config = dict(
    arch='unet',
    model='image inpainting model',
    dataset='microscope photos of single blood and bone marrow cells',
    train_examples=48542,
    image_size=40,
    crop_scale_min=1,
    horizontal_flip=True,
    rotation_deg=10,
    color_jitter=0.1,
    task='inpainting',
    loss='l1',
    norm='groupnorm',
    activation='silu',
    weight_standardization=True,
    widths=[96, 192, 192],
    blocks_per_level=1,
    block='plain',
    attention=False,
    upsampling='nearest_conv',
    init='orthogonal',
    optimizer='soap',
    beta2=0.999,
    lr=0.0043,
    beta1=0.9,
    shampoo_beta=0.999,
    eps=1e-08,
    precondition_frequency=10,
    max_precond_dim=1024,
    merge_dims=False,
    one_sided=False,
    adamw_lr_other_params=0.0016,
    grad_clip=1.0,
    steps=11000,
    batch_size=192,
    epochs=43.5,
    lr_schedule='cosine',
    final_lr_fraction=0.05,
    warmup_steps=330,
    weight_decay=0.09,
    adamw_weight_decay_other_params=0.05,
)
Rows from block 2, named by matrix and row number. Each number is 128 + 32 x the weight over the matrix's rms, rounded and kept within 0 to 255. All counts start at 0. Numbers have three digits each.
# conv: 3x3 conv (model.mid.0.conv.weight, 192x192x3x3, standardized in use), inputs 0-19, a 3x3 kernel for each
conv.23:060149117127100114118123124181103151136147162126153130177174133117109131092126083135122152091097156143140110123163115133102149153157179107125111094141108173144114094126150150113129118148197156149152160135101149154103110095114212052100116157161090179111146103164157179145107129090101138147169117189181140110137134109123097140197096121148087057133136114110120085106132082076115165156085130118172134168132149115082166139149140143132120134148142112201123148141099153140159141144123106083124119071136182084125104173110085130138162118139142108113
conv.24:119122112122094170094108089064168112144109150063176108114142160144133134152133079117158113100125183113116167145147175145136120148107120147175131098147135150155124085132104128071130139101146164144090108190142117147157164156126108126088111115084137076135119185124177165105109072102137113129176108169117131091136146170135132098161102131118137145148133163119115138172091094108106136148131178126172133122143158115131117147122098153102099155109166146139126162166111140088113119139133143105114124114126141190123133109172121148097107100110110179096
conv.25:147109087108065099122233093146145148098113159176132149194101121180205126107129171132142178125138118122123152120123150144078152130136131099145178136127145126069154152077082169111179156119144179133132106099141101130106113123137126209069120094172130130133119096153216114156146139111164073153171174120164117135125127106111220123133111151105095097159138127109163179125190114139156154127160117149082144144134090140097154119164112129150086113109122126095069145156125159139107146135154099122098132136200118191122200113106117133150133125147150144140
conv.26:120107123135117161091147102135180119116146153144110158148070102075177113086146122170115116149175133140160180111116137127166143141127134084148109165074152168137076135110106169149141140157199175165125118128123138117144103133161156115088119129108140116181132110114181118096102134139129096110167147138100115109138111150069145092148161155095086141109126137138076157085105114108128063155133114138146129146112087108114120157094148104118113123162108181109121178136108114122159101131125149130142127165140106134139126114130083121130128080143071111140
conv.27:103158169177087073125080116100127112128093158151161121177114149161145187067153059091181089123089135059132135127116110086104131119111086112122138077131150165138120099133132172175129136115124074109128076110118124132111136123155129152143123122113159118156131063122078136101169133135139079115136061163106091157139164113146157137139165133117143134159103165148166132126080147124113113121132153108128102171106084144101095118052157173087122144152137150029169163139122186136086124128130139154134143177176133157135126153100104143114107157124123109127
conv.28:095152109127151120149137126086113137124126139127160139097104139171120167126163141115140099100132183116143164097165162167134144092101182140123082154134082151127118120127102163069147098112163131119152087167156175183109136169133124158113149157153105126136149128121110122155088171161166127150074094138122064152120182128247134074140105134139113084154136099103157136138048105146117108127114109135098077100111139123092168104152153130161131185128149121139114124155102118135123082124140121120124094084108133105128134147103113116073148141036175142100
conv.29:162114084163128168119151191168062111146092165133183078121173054103127163097158144133106083134152137183117132120065151144077158123101098145057177109197073113106120126115151131067149127111099108142106103150105133126179137043127166064133159159121135096138190140091178095120152176079106144096126118086155073183099132078149135117074157070160138159134194121161169147114086131150083159181060183211072111142198115202116130160144154132105180158198104148134155119133093189217109110162104088077137076107144213073194084133121194108106181073113138152091
conv.30:123194141066078123148140108133098148078120053083155152143070148091186096153146114116123111123165188102143130131115192071098160139167147099156129091161098153127156104088105158121079144069175181161164112199108171108174090172177147136124156096106121142131115234185204025198123107113128072062138194175153101102119164141159186070114093193103210133205008094116185164149066005170101246154154135120051177112169125079134157128185164163098084095129143136060166134237160109103144135042106150093045109130146125159065092147170201068092127089189151089157
conv.31:170148072128042137115120154112144136142150177090192209123148139148072072164113093125168137134158018159163047113072159128163150127153143106116086114184178103180102135182131120165089157152086108088193163117084140137120111158101086146143115115094153082120194170064153152119141159161099171100106107134130127080138161104168149114149163100097058092136124115130071176080115178115107086143138163133225185163165143118140108167040113101148158121171157159029109132088145122133119159098156124121106149141066144149105130136173105159139102171145076128124
conv.32:165133125107142147149117166087144092137044207120125135110117135081145120162121184147099136126232058090116058146164167092171057131094121153105123134121124112113147103119114157188084126123176156104113127202083119104167109196175158092148121043156153112039086255106125115151102071164128052106071152093153121039110142147108121156149129100134148255152107130136123155149015125075149143101196132180110081150135141125086117160127127127095168112161207182071185117141113082143119097086102141098145084134127145117108137091222113173113099133165145107107
conv.33:086150114084123146091121139094126109098234113102113143146077143113255129169069147125157146113092187051163162136125103134140150111115143164132146066124095035186126121043209000204136094129121149132059114137107096137210162088129131096155116121105101151199170079089163103156148107155048225100079119127129173106144041147205111125095155112163136144083135098188076179000222092181129138132155137153133144132171121095112096189070148147151142186161126233092147120092155084139085156134148179110144121135162130116116096163079133144104111127136168136167
conv.34:099144103133175079105070224079123174109042168114129131129074081079198135153090157143142130148179205120063190085115151171151086142110122138131205139123173107125129143074121101156069164101108160164176089113150165103111163109149119099132114132134098209131171127073123185128117077113103112134153095126127161075143084158164149157082110139208126141177126097153092146108105113180150088141153136189153097125070106120146108110117129111118174145089125106123157156196162112079133162069141157147126136207115112185078129133176126221158227167101153138083
conv.35:133118118182123150164096126104096134096160151179098163169127183087134108097096122164170118118159061129138150104123136126136190125254090171114109151026091135142083179089143084163117068184090132116165163134067113214084201150113130131132176141126143029098098163155064145085166107137094139125087110126072149112136170112113183070130122134150073117153085115136085118127042122070190096181104135085155139103155121103168123126089073187121144117154146118060186142066116126129144147129156122129198188148027113153171095126091140105150120114109201183111
conv.36:126160154153173068123127116090100120104150126086067128141118104112125126132100151084090136103155120109135094125090149085110120166112101095167102092192154206109116148101099115143167120128121101108117129119132150129096066117168145147186154156101146107155084094129123144133114147145131128098174159110108111141110144116178149200091129132112175147127151081096157140141137154101094066110153149138117097148112090140092134110096087103159152139147167091134077167148089154097065082120098161160134133106152092102139165153118135089111181138145183133138
conv.37:147081124104084084092147100140095170076043129118077191191162116163103126125182138142156118151127047158033175152155117126112230122084154163119119143090162182079126164137126121145118088114134137122083101062124167035110085098131149000123157064110136126095100255153109131149192079206135086228143152100098107117206115095164103137125161137149080099140137139118120174125049154101194061140161142111127119144059115140127140140164114140216136136134081168189054148130119151133136136108144157182151117156135145164116151135137189177069144042125152207139
conv.38:103131167096121197073169158089157148121175123141137143127104140150086110114136095136095103106105137104080128144129160091036119133100087065181122176124174192182143200114118143110156101127082133085152165088126131146104090132222125167139085102101129110178181123052171175139135112097149096108137082096144118131163138157163173130104103144189161108130129155072126129095120153118101109162140156145128091111087146100149145133077100141162123030120120092067174099164122102115127174149108105115141145155180080196084111099085159172063250138095103153133
conv.39:134113158176090090112149141122122093131170169161131155122143123139184165131108159101119152157070190108106176084104122139149167135110117105210097166140194155130123173099082175121125126136149135125159151050147177080120131090152147177080077141127148114131169087153120131214124150114167103180146098108112139140110151102156157090129094145121006101145106106152093136104119103114120197134151123125146170131118156106111136108160061134132103145099158091065111157091151152083116151119120181116136163115118138121133139156113143120164160136176108166116
conv.40:120132112123152078220044161126126145149085124084099172117167052113167086154075061099174142148093135108109081108158113096146167120132102159100121150075132101150167119117134144156137146099062149131120096111140070085143116106117128175122121117128127138080123075143164125064187131130135127153145112130128182137121012141100119103133126084157120132104163083131083109132226160141123142104126158127130127122151144155184083165107160142124172184130144117146140152137142137132193084150098159213136153135111160106125110147164162127135143193096127157129
conv.41:113149137124162133116098107125150116076092144094093142140165096143187124134151125130080163129195096089083165199121106149126154151170144124107180151154117058156079118166077083146141137168124093096103086137127109119106117136094121097146080147167120151145073151073117124108181178120122110150126137156091117185118112136103108171142164168117131128152132101085182120136082108110119143104098067078159179086166129130164164130195160122155109115104156108050079130135083177133099153165125183153131101192164123087132118103112090078093098095115126091135
conv.42:098170167143048083134187152114163135183091140110118123119130115111130077139149130139222147137111152163148161090104092076105095121146178174124083163141147124133187156122173130139183112099112143130144122198073163166206135093162106153166155114148126133115136181143125151161130128217161111142169109081130138152144157090111075120121205148113184146123101165127105116118144182099108133045053121126132116198148144172130130173098073141164183164151124127146114139114124116142093130128104145104144125121182088130151141116088101129132110184169138119138
conv.43:110102166081160089162152148152109142139116105129136145144088121150137113117171083123142114187085149123217129139159159109135135161107164177118090104115160122158106124143133188163094081094102171123149166195156205146175142102088093108138111147148134146178158101099110134171044131155181122030125091149147121077108189133092090164151089094161164129054132152086117132127053077090195066126120145061101110140205153136114108143117160171127126123123142157129104174083143132083137157166064157128146071085069177160083127175104183117116104101113130130122
conv.44:147182156144101159090128078153160130084121153121100110144166078197133123110176132122165095145125155121140153156105140124068122120146149098098150192153108117161175113096092132136156151088143087126093123144102145139142190197181135095173122075117132069070170216099138150199122088152159100142149122120167154109145125113164140112106121147169133194126127122141163140095121117171140164164163104134141075153157113115078147133158059133174122082113119102095121132135143141152169104139154138121151115098091136177137136121169135168117150115149140134116
conv.45:108137134141160211150167126107094076075135072060132155151202111170158154124167147102119130108109115148134091061103166145176093109135126162178160157153101073157099088089097161071085132142158190127133118134122135076180179152137102180163155118209106169134122128118168138155090095161180154105119149191118159135138179116148118141177116126116100143081083185121132169108143154103072161120115090117123109119118147103112123109137132116160161206137090125112099104155152176133160125138105135116167132097092108155162130146057133099109109129122142139125
conv.46:169123154158169168117112196133102157129118161182117133171129148190058186132190126117167111146136146147127151126122044142165111177096114156156068130177172177095150120122108135116142145124096162173117124134133120148143095185178144128168139167126137179103153118144175151151135104159118099128125110051167156177127138103081140118145194135148161170178144164111128181187118063110154188175173126119111178153150133094157144150168106162135117095095196140169033137139114160160132145089161100117157124142129114116189208107140161073132131107155139189066
conv.47:142178108116105195166133146154151103124153166150076166140156071089170105055134087166103243160019127109053063117099142162132069146097075119155139164116150105189158155188093143075118139115115086122159135041115096177186137160143140117169162077140165042130122222061197181105186135118136154156171068055071188100105079186199184143155177106148117155151158167097199064096168177119102073153149120190129136079145109128169162151123123101105160117131104135211114117117194189134109144130140139125166137208159151077170127110145106021098123187065116147152
conv.48:140113098076125144170086115155108113110125108124147109059136132123178133089142133149158160125160125088130103110116186168109106154107112141075153098141127152133108150197085175119177116115101138137106126113160103101157077110112124182152086135156123140169122154094135121079139113145138138157109126194119103134132178102124124101129182151150111111131140142123064137179110158089144091117139149185131115153109134133141155152112109152115124102113135145148134091106123128110115173119112122123114115138127158134102149145109118138170103169153112110101
conv.49:132161111070169107087129121164172139151239163108106108137162144143158137150138170138148092131166154152132130111137134109138143116121155115204140148188120127132112152134129193093122126122179074144142101097170180122149110160118126127125114142137168105133176099093144143131141121135124136121109075157139129111148134161149068142088114141140141150146120148118103113082111123121091129150159103153146126120131114201134100159140139089156130124169116086137145105121096110138138100098188140109134116140130139201075125138150154178131118134130172149137
conv.50:115139068118204160108160151155124110145148139130139078146210086139139163089086101083168136064121196140102148066152125152112136157120126142105119161178139162166172098160116112091124121071073065102135093109138124088126112109091109206105123158109133080111134100130153125101162149112143159137138147123129107124130113159149103109147125150117095129113167177146129176133126143088122078153104141150167083121133151128130114121140118135131121159126105100151137143119135082201185073108172153117151151152095142167135106134157152142090142128120166208131
conv.51:112124155128089169092125130132106173148067188081166051195189083080144146109126109157081101113087127144166124090108103175093179168084147109132086103172131082162117135195097147084148133125125113110157130130197122148155122144114093121165148084123124112123132161090112099137097115144139063092173098069160129119117120108174130141166083117152162130138127106117059131124097153142148101105146139140134118125136134110113126108114146168080091143095160154182126107078139150121102175138107089090176191188154141146181075217112120135109109185155128118131
conv.52:135171132097064160152109140161185110111122188115092122093136136098092167107144160074127154106129095140120135128150134142141107131137134126125089124117132171147133112111057108127160139095132131136130104117120078136099136161146151155179089085181120083122147141093115081162119135103144033128128108110109126163098096189128136091129133123138152154099117083159171119144140126091126151170133159119125124094143157097141190136138137106108160079060129095095107153102088143118133091073101142081120137145143144168172134128119131143149136109114097120091
conv.53:129087101118162170106156102130135120144122181100175148064114100159112185164146097112126125064100166129119181101146086132119129127096159083156174120146138055140127174136081126081168133166101139098111085157177157157116194135141110184095148123122141121148110110122069078101205145131110104095161074139086089143106146133201150144175198187165171104146142129120158154120129129102120117184168092100095151140113131185147129100142134077148166159133112071101154162180141131098138152025107175110142196110184109152110201174136090151151100156046165073075
conv.54:115157138111116104162149099116105153108140119119133145146118080076166148119149118196173148106115103101122122116170155122160155107126134077092143125095156115167106159159136108134112117108147135114138159169103125166111095134148159127146063142157091168113090082128157146048128145109129179092165081161137155111112146150108115120148108082193081157138190105127109115153125110145126113085160161114126133153196119176137131130087116108119096170161162125120104109088114107163114125171148187116120127118120195091149163152121101120141091064153107132122
conv.55:163102164113085116133120152198130107128132111078195206132125129195176099141109140087125141142153141131129160138081121110140129194111082138090171131187087131180098098093161160120111162111107201187043111101145088103201140124071123214115056127221169165111085098070179186074155126169042187125123146165093129163086186129177102108132171145151108144086055115119116141083133089144136160113131100103152147222098140105154197140129098126137118110120138178109121166110164099155169138143113153120090144128148094154128142120106119129133105085138112187100
conv.56:089121092101112111108110161091169091134167164114159180087141167092141086132155138133087123098135091114157172093166178118227105146107101084124156150103131092183116117123141086198146164125149096126122148132113129057173122103131158124053143084121181046168122105093094154129137149115142122164153140116062127138124101103148186080178103077105066101067141151154088149118181092154045109118141200141156100143105113151090103058115101140138165099114161126163180126081154144119128144155177146127113131189105131114094146101154092135152080097147116160151
conv.57:076167126168138146126095120131109120132096133154218175125137058146177113113164153102143146145139113157097052160127153151102078111138112158115140128119116149169134110141155112091181102163077120123128142099094132113128113117152111096135159064113135155093097073157122150089126140112148189068168108131118123095199153103099164140148148123144100123130145151128089124127178150092108211097118143155104139161161104129128160135089120186094127135130125132152123068115132145159109168149106103192132116135158124129130192112160128094090170083161099224123
conv.58:124076128128169102136121077114161098118117188106116123215084118133101107117136149182096137126166120126105106116120143106147153140109102134103165092149111110083124126105183216081119162073192170075127173103150106145136179112169119176116129206155073142094157098130147099141039160150174045112149152125097067146117204139101095149078217111106130084138190127138180132125131067119150162127173114167119144124118059129132110156079177139105125132144160199041183134158196210158105118160101100132106102121159199151146125127120161146102068193091161110138
conv.59:069172073087098168126078092085150121141172111123141112084130107115153102125168141113171079103115122133071128122132143147161121147102110094123152186113099121168120125111084140128119107104174140091131059117117119164076069145195120198085126144098168098084127135126196049165138054094165127136148149159093138125107125116073166176127163151137107097111153145163132093161142131109245135159114143132163117120138138148139169150161125130130130191085176123144185108196104166090140126080122122146140113180123084210107127110211108078089096073147101165150
conv.60:128136120153185095148145086107181149142037187103158141105154120108115177157149185115143163152166176095119165130127100125158132147122126124140138157089134137133087126088170113082139114113044160164056087120095124141150139133079123067107165106137113114150138183100096114136140171137086164145173129123136112170119145143168096106135134182133124141096150087159186099149069151103130120166111176130088178096155145079122183141167164180128071133119196180109089125149160138105127110097154151156132131150131082194176115086138106137176164131203144127133
conv.61:150172072097182162168098090193175137161097118057128159094150163167091075145158100174092139159152136152119123152129124119067178109095140169103161141134116131142132148129149135087165140131142114065112160163072125163056120130133140107034139170145161152107097080123164068111173077136133066104106174132119161092159128129148125096123113151129152085144077167131105165049186079118171142104141122167148130118148161125148136088162113165177146104154141133112165142131148141115150147145114072125149194167134074112130187086146119109116135104113120099125
conv.62:127106160121112103153110096121106118167118118144123134152085112091109121146124146161172091123109087158135137168145126120156159166082172066196113157114108108139188192123118127139133127122138147130109125141186072100140123128200155081146145132063073188095160166107214109124115111098075192140142080122140106071116122140076162124118133136205107117188126094099101138111170096151137111148137168127121096124120103111101121195117070143099150099110129126119158119126142173143136164139119133147126151133151223089052159125135164126181132103180129174124
conv.63:118116168112151174098122153144169155144175125112152114146127169178118165156124106120130143158127076150097119144139140143168140134110126121107099108121125077142123121162133102102118112095173096094108074109087154102126101140191173148184144120146155145172108127088131069148159101139108116125089104096109107109123116091171145112120107122177086088113111157103084123114140144122112128137162114100114124127157128166096126127138139118128144077139125050120109140169139152128153122140123157136103079130115102123154100097100131100142142119115103123151
conv.64:104138170086126157192130108084103129118072133080147061077175199157089114132158138115140163147210167119111180138158162169182124140109086115169134125110144128115102117099132103177103118076092097113097162159101110151129125135161163188119184145106153146090123153150207143122109106116121122140099124145147126112131180132088148148150131189113128130146113124151119155105067083128146115127123110156093052072148140101114109138108159157171043147097091110116059097153191173147189143105140142129151136135119079106153167108076136170147108078088087100124
conv.65:158081099114162129174139105135119114146151163159139173133097134151121145117163146178179144088126101142123076136174166121120170080124200118178115149048127117082152131162121103103113104160187170149125107166151113146173133113151153184148109202162104108138164083143177088113145139127154158126177114136130088108178124056124142153189117124132125120150166170137084103083146164111187176141107180194085089071094144162144118113137144116145121127120179119169163164117143098157096110117110168108136114095112175140177143172169141120113099103139110105159
conv.66:146090095130155145111140118134108106136116142141076107074155108135118149144124083151154140128122132126107147163110095096100147092162145147148150131145169112127148111086146144119128138178108150118109176135127106182063155130110140108100175105088127139156120140122157174172101109142142132140148063118135127129168123096099122150157132151152115110159136146082172128145067105163069090139135114138138156105154165126137119179184152125165160122114095098095116195143089100115157121146118121101159146118170114176144102070154148138151100093152202191166
conv.67:090038174154067091149149106091127197113155135116155166105158159147069195100134139146149098073110135146124155150130148132151144125108146113100133131044116120147123162093203178081131116144169189182144113160154088080128120137079129116133127114104122121178174131112132080125191127161197095078108169139098122110111164086167122131155113090149098131103099140082138138148086083115061140171130132118130127155128163088141139150135088058120087173111127135168153116095177133165098125101160066103149142137129156132127106064140084105164138136172116123115
conv.68:095132162143069096142180128079166163126208171141131167121136173168186139183137142133123097123071148152120121133120133145147091166154121092143076085182128133170167137150136157107111133102124100124135133125116177174132106099125113158128060182118110173070128073076126135132137184131146068120150121102111113121105074119113150095124134105145088139132125159112115139174159099129112127165111114146152112132120121149095091182030166150156156120104071119120109154147143134085122120109171127171164132150179120102127173164171112158108125169119126129096
conv.69:109195157086127119108167099120145136144180140108134184143181095131151120138175142103130133171123081091163181126149103114131151131115102126085176130134121135077107127124097115119119112124158143137079163129129127119121179214083115123162085136143136104124124148093100132078129109144147120135123166175083129133144151122164149134211134050152182145073105127111158101104155143097110157133073129154135148124171140134086129155109101137152138129144137134096104116177106151161097106161119143121126119144109124129121137169108122121081069079136127128108
conv.70:093109101165137143109176156079111115141141134099123131146132117176209071092139114137115119061161102150138127121169197151115177131114129164144105176135090124122147180115124135160146148102152128120136164146105135170136149134153093149168134163175131139129165099055165146127098135129152109104084107133118144156167168054117100094122098121150146124142152098083112143120124192131180162145108141115159104172101113115112079116136128080133144161161095106151123175121144140172113108126125122115115132086105160086141124149111092142105138116109156155107
conv.71:136155103098090163145113128131079152086156191113196164140128117133095109115118189115123107151109087113137097116132100148065200130119126119113162135114148118126118138148148129190096100098145145095152127191143120102120131098145164129134138111153103107149113175155133139164147108124113140097117133106134104043157149111155092140121118066101164082209085108177084123134092186131182192172128099160097126095155184114081148147135156168151157138152155127148106114189173189142130078110128142168119091105186100180183161159076193146100137122105081133139
conv.72:135118155144123135157138130093139207150170179155173154154101140172130141127162139154111174144165150135131152152127156124082147085115102112136135159166129143144073152086093061121081099118090141080113103103108102074081139163183090122128121149106166123149214123081199134142096107151100108150113150114128107123098107114083125114064131130106183115134104110116127152103170142114120132159139153137153132152126185116066123164123164142146147150107079099161143151136134131171092143150142119117136133142114148112115128082102200132066152109090142121115
conv.73:132126154143084090155106120086137131124171173105093127137168135060085113143149214115163142116111164136103063130123154149128121105162091064109126084095149139176166120138082127178161077114147166136142105103097072125158175149167064168097068117109155144110112142158110148152150157178109202120176079088110076109133061174122151168096139177149138081138178190101163176156206145120121091131132145130119120122125153140133206122134069134138149156133133118203126144127114075109151145063085108169134178175128096255166103118128065106131105142114142115167
conv.74:143119119152140117125113162116075116131119137123119119131125109139158113178126095115135078135174126141141179106140128140107121101106097120095103172104138108129116117127110126115151176095118142082112083103094118090120085145121129141080078141118156115132161133135142132150115101122139156149113124095167165146123180152150144152126131136145155086106140159145170163155146101128095089139110114132102132116127151145091104167097132132108093148114133168159102123156143129161131149150145126140143061113119094110107101090109139125061185134105115115106
conv.75:140160140090117146144136128131134149114150134127165104178143147205159150163159083149055149143150148111152113196178173146133130136137141123113143117136164122131126117103127147145090141157165126090104103127176120125122109123106127138127085097124138104082096109128095125110122172095102130137098157100134089133098132120105104185106113136104122092106134091097159138135132143167130134111099113139111155125124117113133128121121134136103124105148114090170095098134133100115091132150118125122124158144091128133114165160122156104122139198087105103121
conv.76:133142173154119076131110175175074175126084100081143107173132106119162144101151128099141106149168129097128089088150118156167178142138110156144114147107087136140131122152119107129132064115099113061082119117095151129090086123133123184143096147128120145164185144140134116146106133099105180131137121069167118155156111143106091156145139153149134124157138164134138157137134161074144083086133082151126117083110162092173199120133131207121117173117057127132098089147125154126133155074122143120128063101194143141118138169061118058167154106169119176095
conv.77:138147144124135103104119142113115094122091132114109073120145136159123191150134145077134188124161099141098140147145177120150127138129124142119117123143115116136160166039108083147146101122076148132150047123085123118193104121187125153125150137128138110199101187106175120111122124109155115171132080101116128141127136157141119072083134173126126093149137100159125156114075138166150150152166141114135137125113124120145123124123149141179130159120124183115118110132123112145133160120114127165168126097148120126151131105103105134139126105096096160161
conv.78:148053153091184053107115079150123144153168144170073148182157107162092206081085120222092109170174125123073153123150121141172097135129114165172084108112123143122096144091200171118117150106108154169179160110173056146116233097147101032179107172152133160120152057182168101119081085109228147079103128139074220064115088139110118137153065140135147139194131116152034139103167129162076099138136149084124103167093101157114117060154105122151084143143090120173102103134106139043153117149141127124141191156127148158071188090144106128155090088124114107093
conv.79:143141154083148159154081109079168139146109089098144116118155152154146156111163108121113129104059157052116141088135154133136135153131175133126159157107134188201117164118155090130140126125143164137088124103108105089107176187162085118181187124136143119108102161105146111161173077126122115161063134155121125157102166130143161123121141153148131146132124113161187136080143174186170106145164156103123140120120164131107116114112121108122143148158112123128165159130118121099198150142087154133137098148090201165114102076179082065130129174106163115096
conv.80:100143075109096105151109075120140109156119160076137084126118153138133114095183066172104178138134099132175075137199116135131087129127114138129149104127114195131134119100056174144150125100142038188224115128073083120043150186106120135102137126148128098089147119110126154149169107078165130066137133081121175180116112148109137136137140131119089094120108111105119096160119089098094119123102176134078145156145151079130208140123112081099099089075110141127111090127146131086158098121102174147099110123061136103121131126085133138076144109121115143130
conv.81:151167130072162023143156146171160139143097209137131247150105061106169090135099120161154156108134143135155095103143090118171118106131093142171168125123062187121091091121105097098137135116126079136152133185070132094109120131119143086139109143164158082097167162100167112123135180134168096190140124181122126141064162072183169166170124148158077132163154080101135160115074127069090094149120134190120133128186112157127093159146132100070135139186140163108180084150169143105126110119133215125090165135090180116185100027162116104091136132107114082121
conv.82:110145128145154168132141120154166162153144103097143114105101110132171149123143132159150167148170175172150126143082148173119141125105125136121118113111092127158102117083084146161107116135084121147109072142096074092123125097122105104168130157134141160168112116106165156152114109164143108102121088128167127176125152121145170148159132122134127049112119107112121126089094143143098106154117155148168128116115092133157128190128140118107098144167102100127128119177143118117110117120111083073120087089088079118082076112091156114169128136171156152135
conv.83:129135110085121078098152146168128187161109143153121162127121176139188169137165122156150160121160128133147188199165167134099182218143112118125142148088131178126170090135070098146079035099054120025195126085141145136159117142167109111099115144099127163110134135096124178131140124081139149082091156096123165165144116101094122167124182130166122116166132139087151138125131152150115084131142146134103180126191123156166112134144145158122159084098108140146129096110132147133136152094113140156149126139108115173118131118144148137166191081155177143188
conv.84:126168114133063116134154180111129144107143141184124152081107118147136107157148150125111120151120130149144101104129119195118159093107145147162112155170147142154138102111114096134109109116151116097104083149166205074104085165190120161091131148090108111145164090095120076077119119148086104100141081200097132133136164121111106160101171139097153095133075163122151199099081142111169116160138141117133153144169079169100143147075182093132205127121145109121165124099193144118137173124084173139104112150154102152144179135127141127091149171027128167110
conv.85:131097097101177158121009127128124119112153133116078187126159131131147155120043098168127102100177153086118153127127127132158151149113122129115177116136146146228103163100142160177139133169182141145171098112076141069121106120143155130146120187161114111099144124092113245164155117077119124172092098141097149093113092193127162092143126111086123143129110181137165130100122115118094146155134137164097166128144113123106138148182130156120114159125119078142133143154084124102109136097163139092127174154078092144203157092213101128075148047140094155104
conv.86:151150171122152121165179138137142117144108141155155139137126128103053145114143144079138123134113096115112137091128149130196125155146136100123134111139143137168130170153147124134069163151136099140141106141183159093121083143177102131124123105080138119090121167099135138061187157159141118116160106140071092119083105158076129094115102131162110133118132116135123170144111084113100062127124153150149102140122151125113153149162148140145119139131132148149106123122153146110148100118112117142113108132126131148119069110110116142099168076092120139099
conv.87:117133107140079090153106103213118196095115123156169160183119152138184070131138165155148156179091115135080144124100081192149150115109142169141137138094150166156132164081105123111181106136157144151139103131060135133121097142135168135140181104130140079132110124144144085170152122155134121146180089127144112147092133082140158129094101154190101124184146107117161161108125086092115100153199110135076102093147172102111184143152088121161143110109117108173110154128106113149097150108159161139157126150104157097105169142096113118139128057156158095181
conv.88:090093081125162141130103110182146142077116150156131158146188141136174160149119127177120155151154112057112157121153108140148124122153150145138123127145140138179137160125179158137117084050110093113104081081146217149118166141163139103135122187170101122113159137069124098138132125129153178112126118136129154113136148122226105109151160136111028093158069112105135116110135075052148124111145121079120156129137117109184121100127100116122093138057100112093099126117157134112104165161140186156137167189157126096129077060161100055113157098135202138091
conv.89:127173055121089136145097149094082105144163120150140062176087190164102215089196142111092150154141080098155158085181154135056106147136165106182134105156095168174162143142108139146172106152119120128126167137050173209165127102151124081062156183131147142112082133121089144177122170117093111154123113127096156138144114159123119124151105126159097108150147132067145057115057165192178138128061191133069075149128123172114162118106187159132158124112091105111139134129111136094128134153143134137142133088144109120193164150151180103159147147162155077114
conv.90:170060143107162138126131119081145170141088107110115125099129173164149084140139064126208070163118129158155088129124142145128168115073144168193159093100125131171139125135103165116141174075124121130130133160133132134129121119154135087112109089151113141143122128137134098077131107147140137114134138159127140127133142105114178123150117106098145156167178059144098147139151098134153174130173139111092166111113099106181140139068222136164149138152118152143174117119127160121173132111053193120139160102166138145121176102135104142108128141050189186133
conv.91:154130176072078099094177112113146110127152203164117071097161157137089139140109154144089164138080120158212101073097209151088092204110139112108084141152074183091118166102122169090173094135112104163156080116126185204120104214131115128147064161108162130120126101082166095140152121117146168108220062169088146132147078074146139069111148080180065183113143143181205108130093144144098100108138166106125118150121125123146109131095188160124137099096123164182097124159113151092113132146121150110149151142136105136114139168157117118153185083117178147069
conv.92:093155138119145097122114158112182198095154161134086070111182160080201125168041086135139095149143214123091135141161131125092110134092161120071133151078173093166117159168179145151103168082093144134077128059172151161165111083139148109117130143110100202092110161169133081086136170230112139117148077152136088021135143151186105087091069095130140125128099128063157126123091116115127118128142074160101128108159133135188119139126161161089106076255202155080062149141122118161138155161158123073147105085127167131182143092062131168184121109159147171117
conv.93:138149107187119073114166097093116144108112081144078122133095123098136125075190211130147119115118075102105162154145126178095149071114133175111149172165089145129119057113107120147122137151134167198138116121122108096119155142142128168126151100092085106136143219092170158099139078102104094111162156120184117101158176169094196126124076121069151157144171087169128148141195033120082142178083181146047116158126095133117144125126171138140067184107110133111161118092116164099125127136099112187151110108120151197150144187113157149072092094107101101183
conv.94:114079111122159156184122104079113151114207064137088150106090099111180102176122136126104098069174123138124051150162104143064174128171105130086133122153097126097118133147128159059218133137066156128131187121116139117117137189105153065159125150152079170093126138164142050093124147130101156133081093170128118184140126131160111065186134108134134166133119099095140080136064098155225193119163183107134145145090140064108185176176078160098116115126193118128172131179121139159073179035116097143118072128106112176135116137143079153089131089165125170101
conv.95:146134136151121104112138124097119137090070155142129110138131154135168148125177165101126104180158077108111160139132116153107130170159134103118133097155161169123116111083125090109131193133128173102127155123138093126149107137185118111132171169163135213116124123143118165100116125101111139119128176175054147131123118185124123123104122209167112132148101138123114111089147102161074096073173133135109155119123134126151119150130120146148100107119119093110092125063117115128144135138172115137161063178147111101147140175116126156066192096115092129089
conv.96:089161192140130166098157080120126110058140174077159108129135108182198106086105131110131146132123176144158142193161180175165092146186118115173139125077162139182121089098104074146109045112149116121089112118051145136088123167140113103135092067144123111128094109137119203217148158075050190167080069192120142102174123124116085136127171150112028101238111123083114156132113124161148088143129148146124124118118227150164155161076103204151162066127126064095191130050099171114104154165113197113154071115091110055158222137119155164160165142143188094097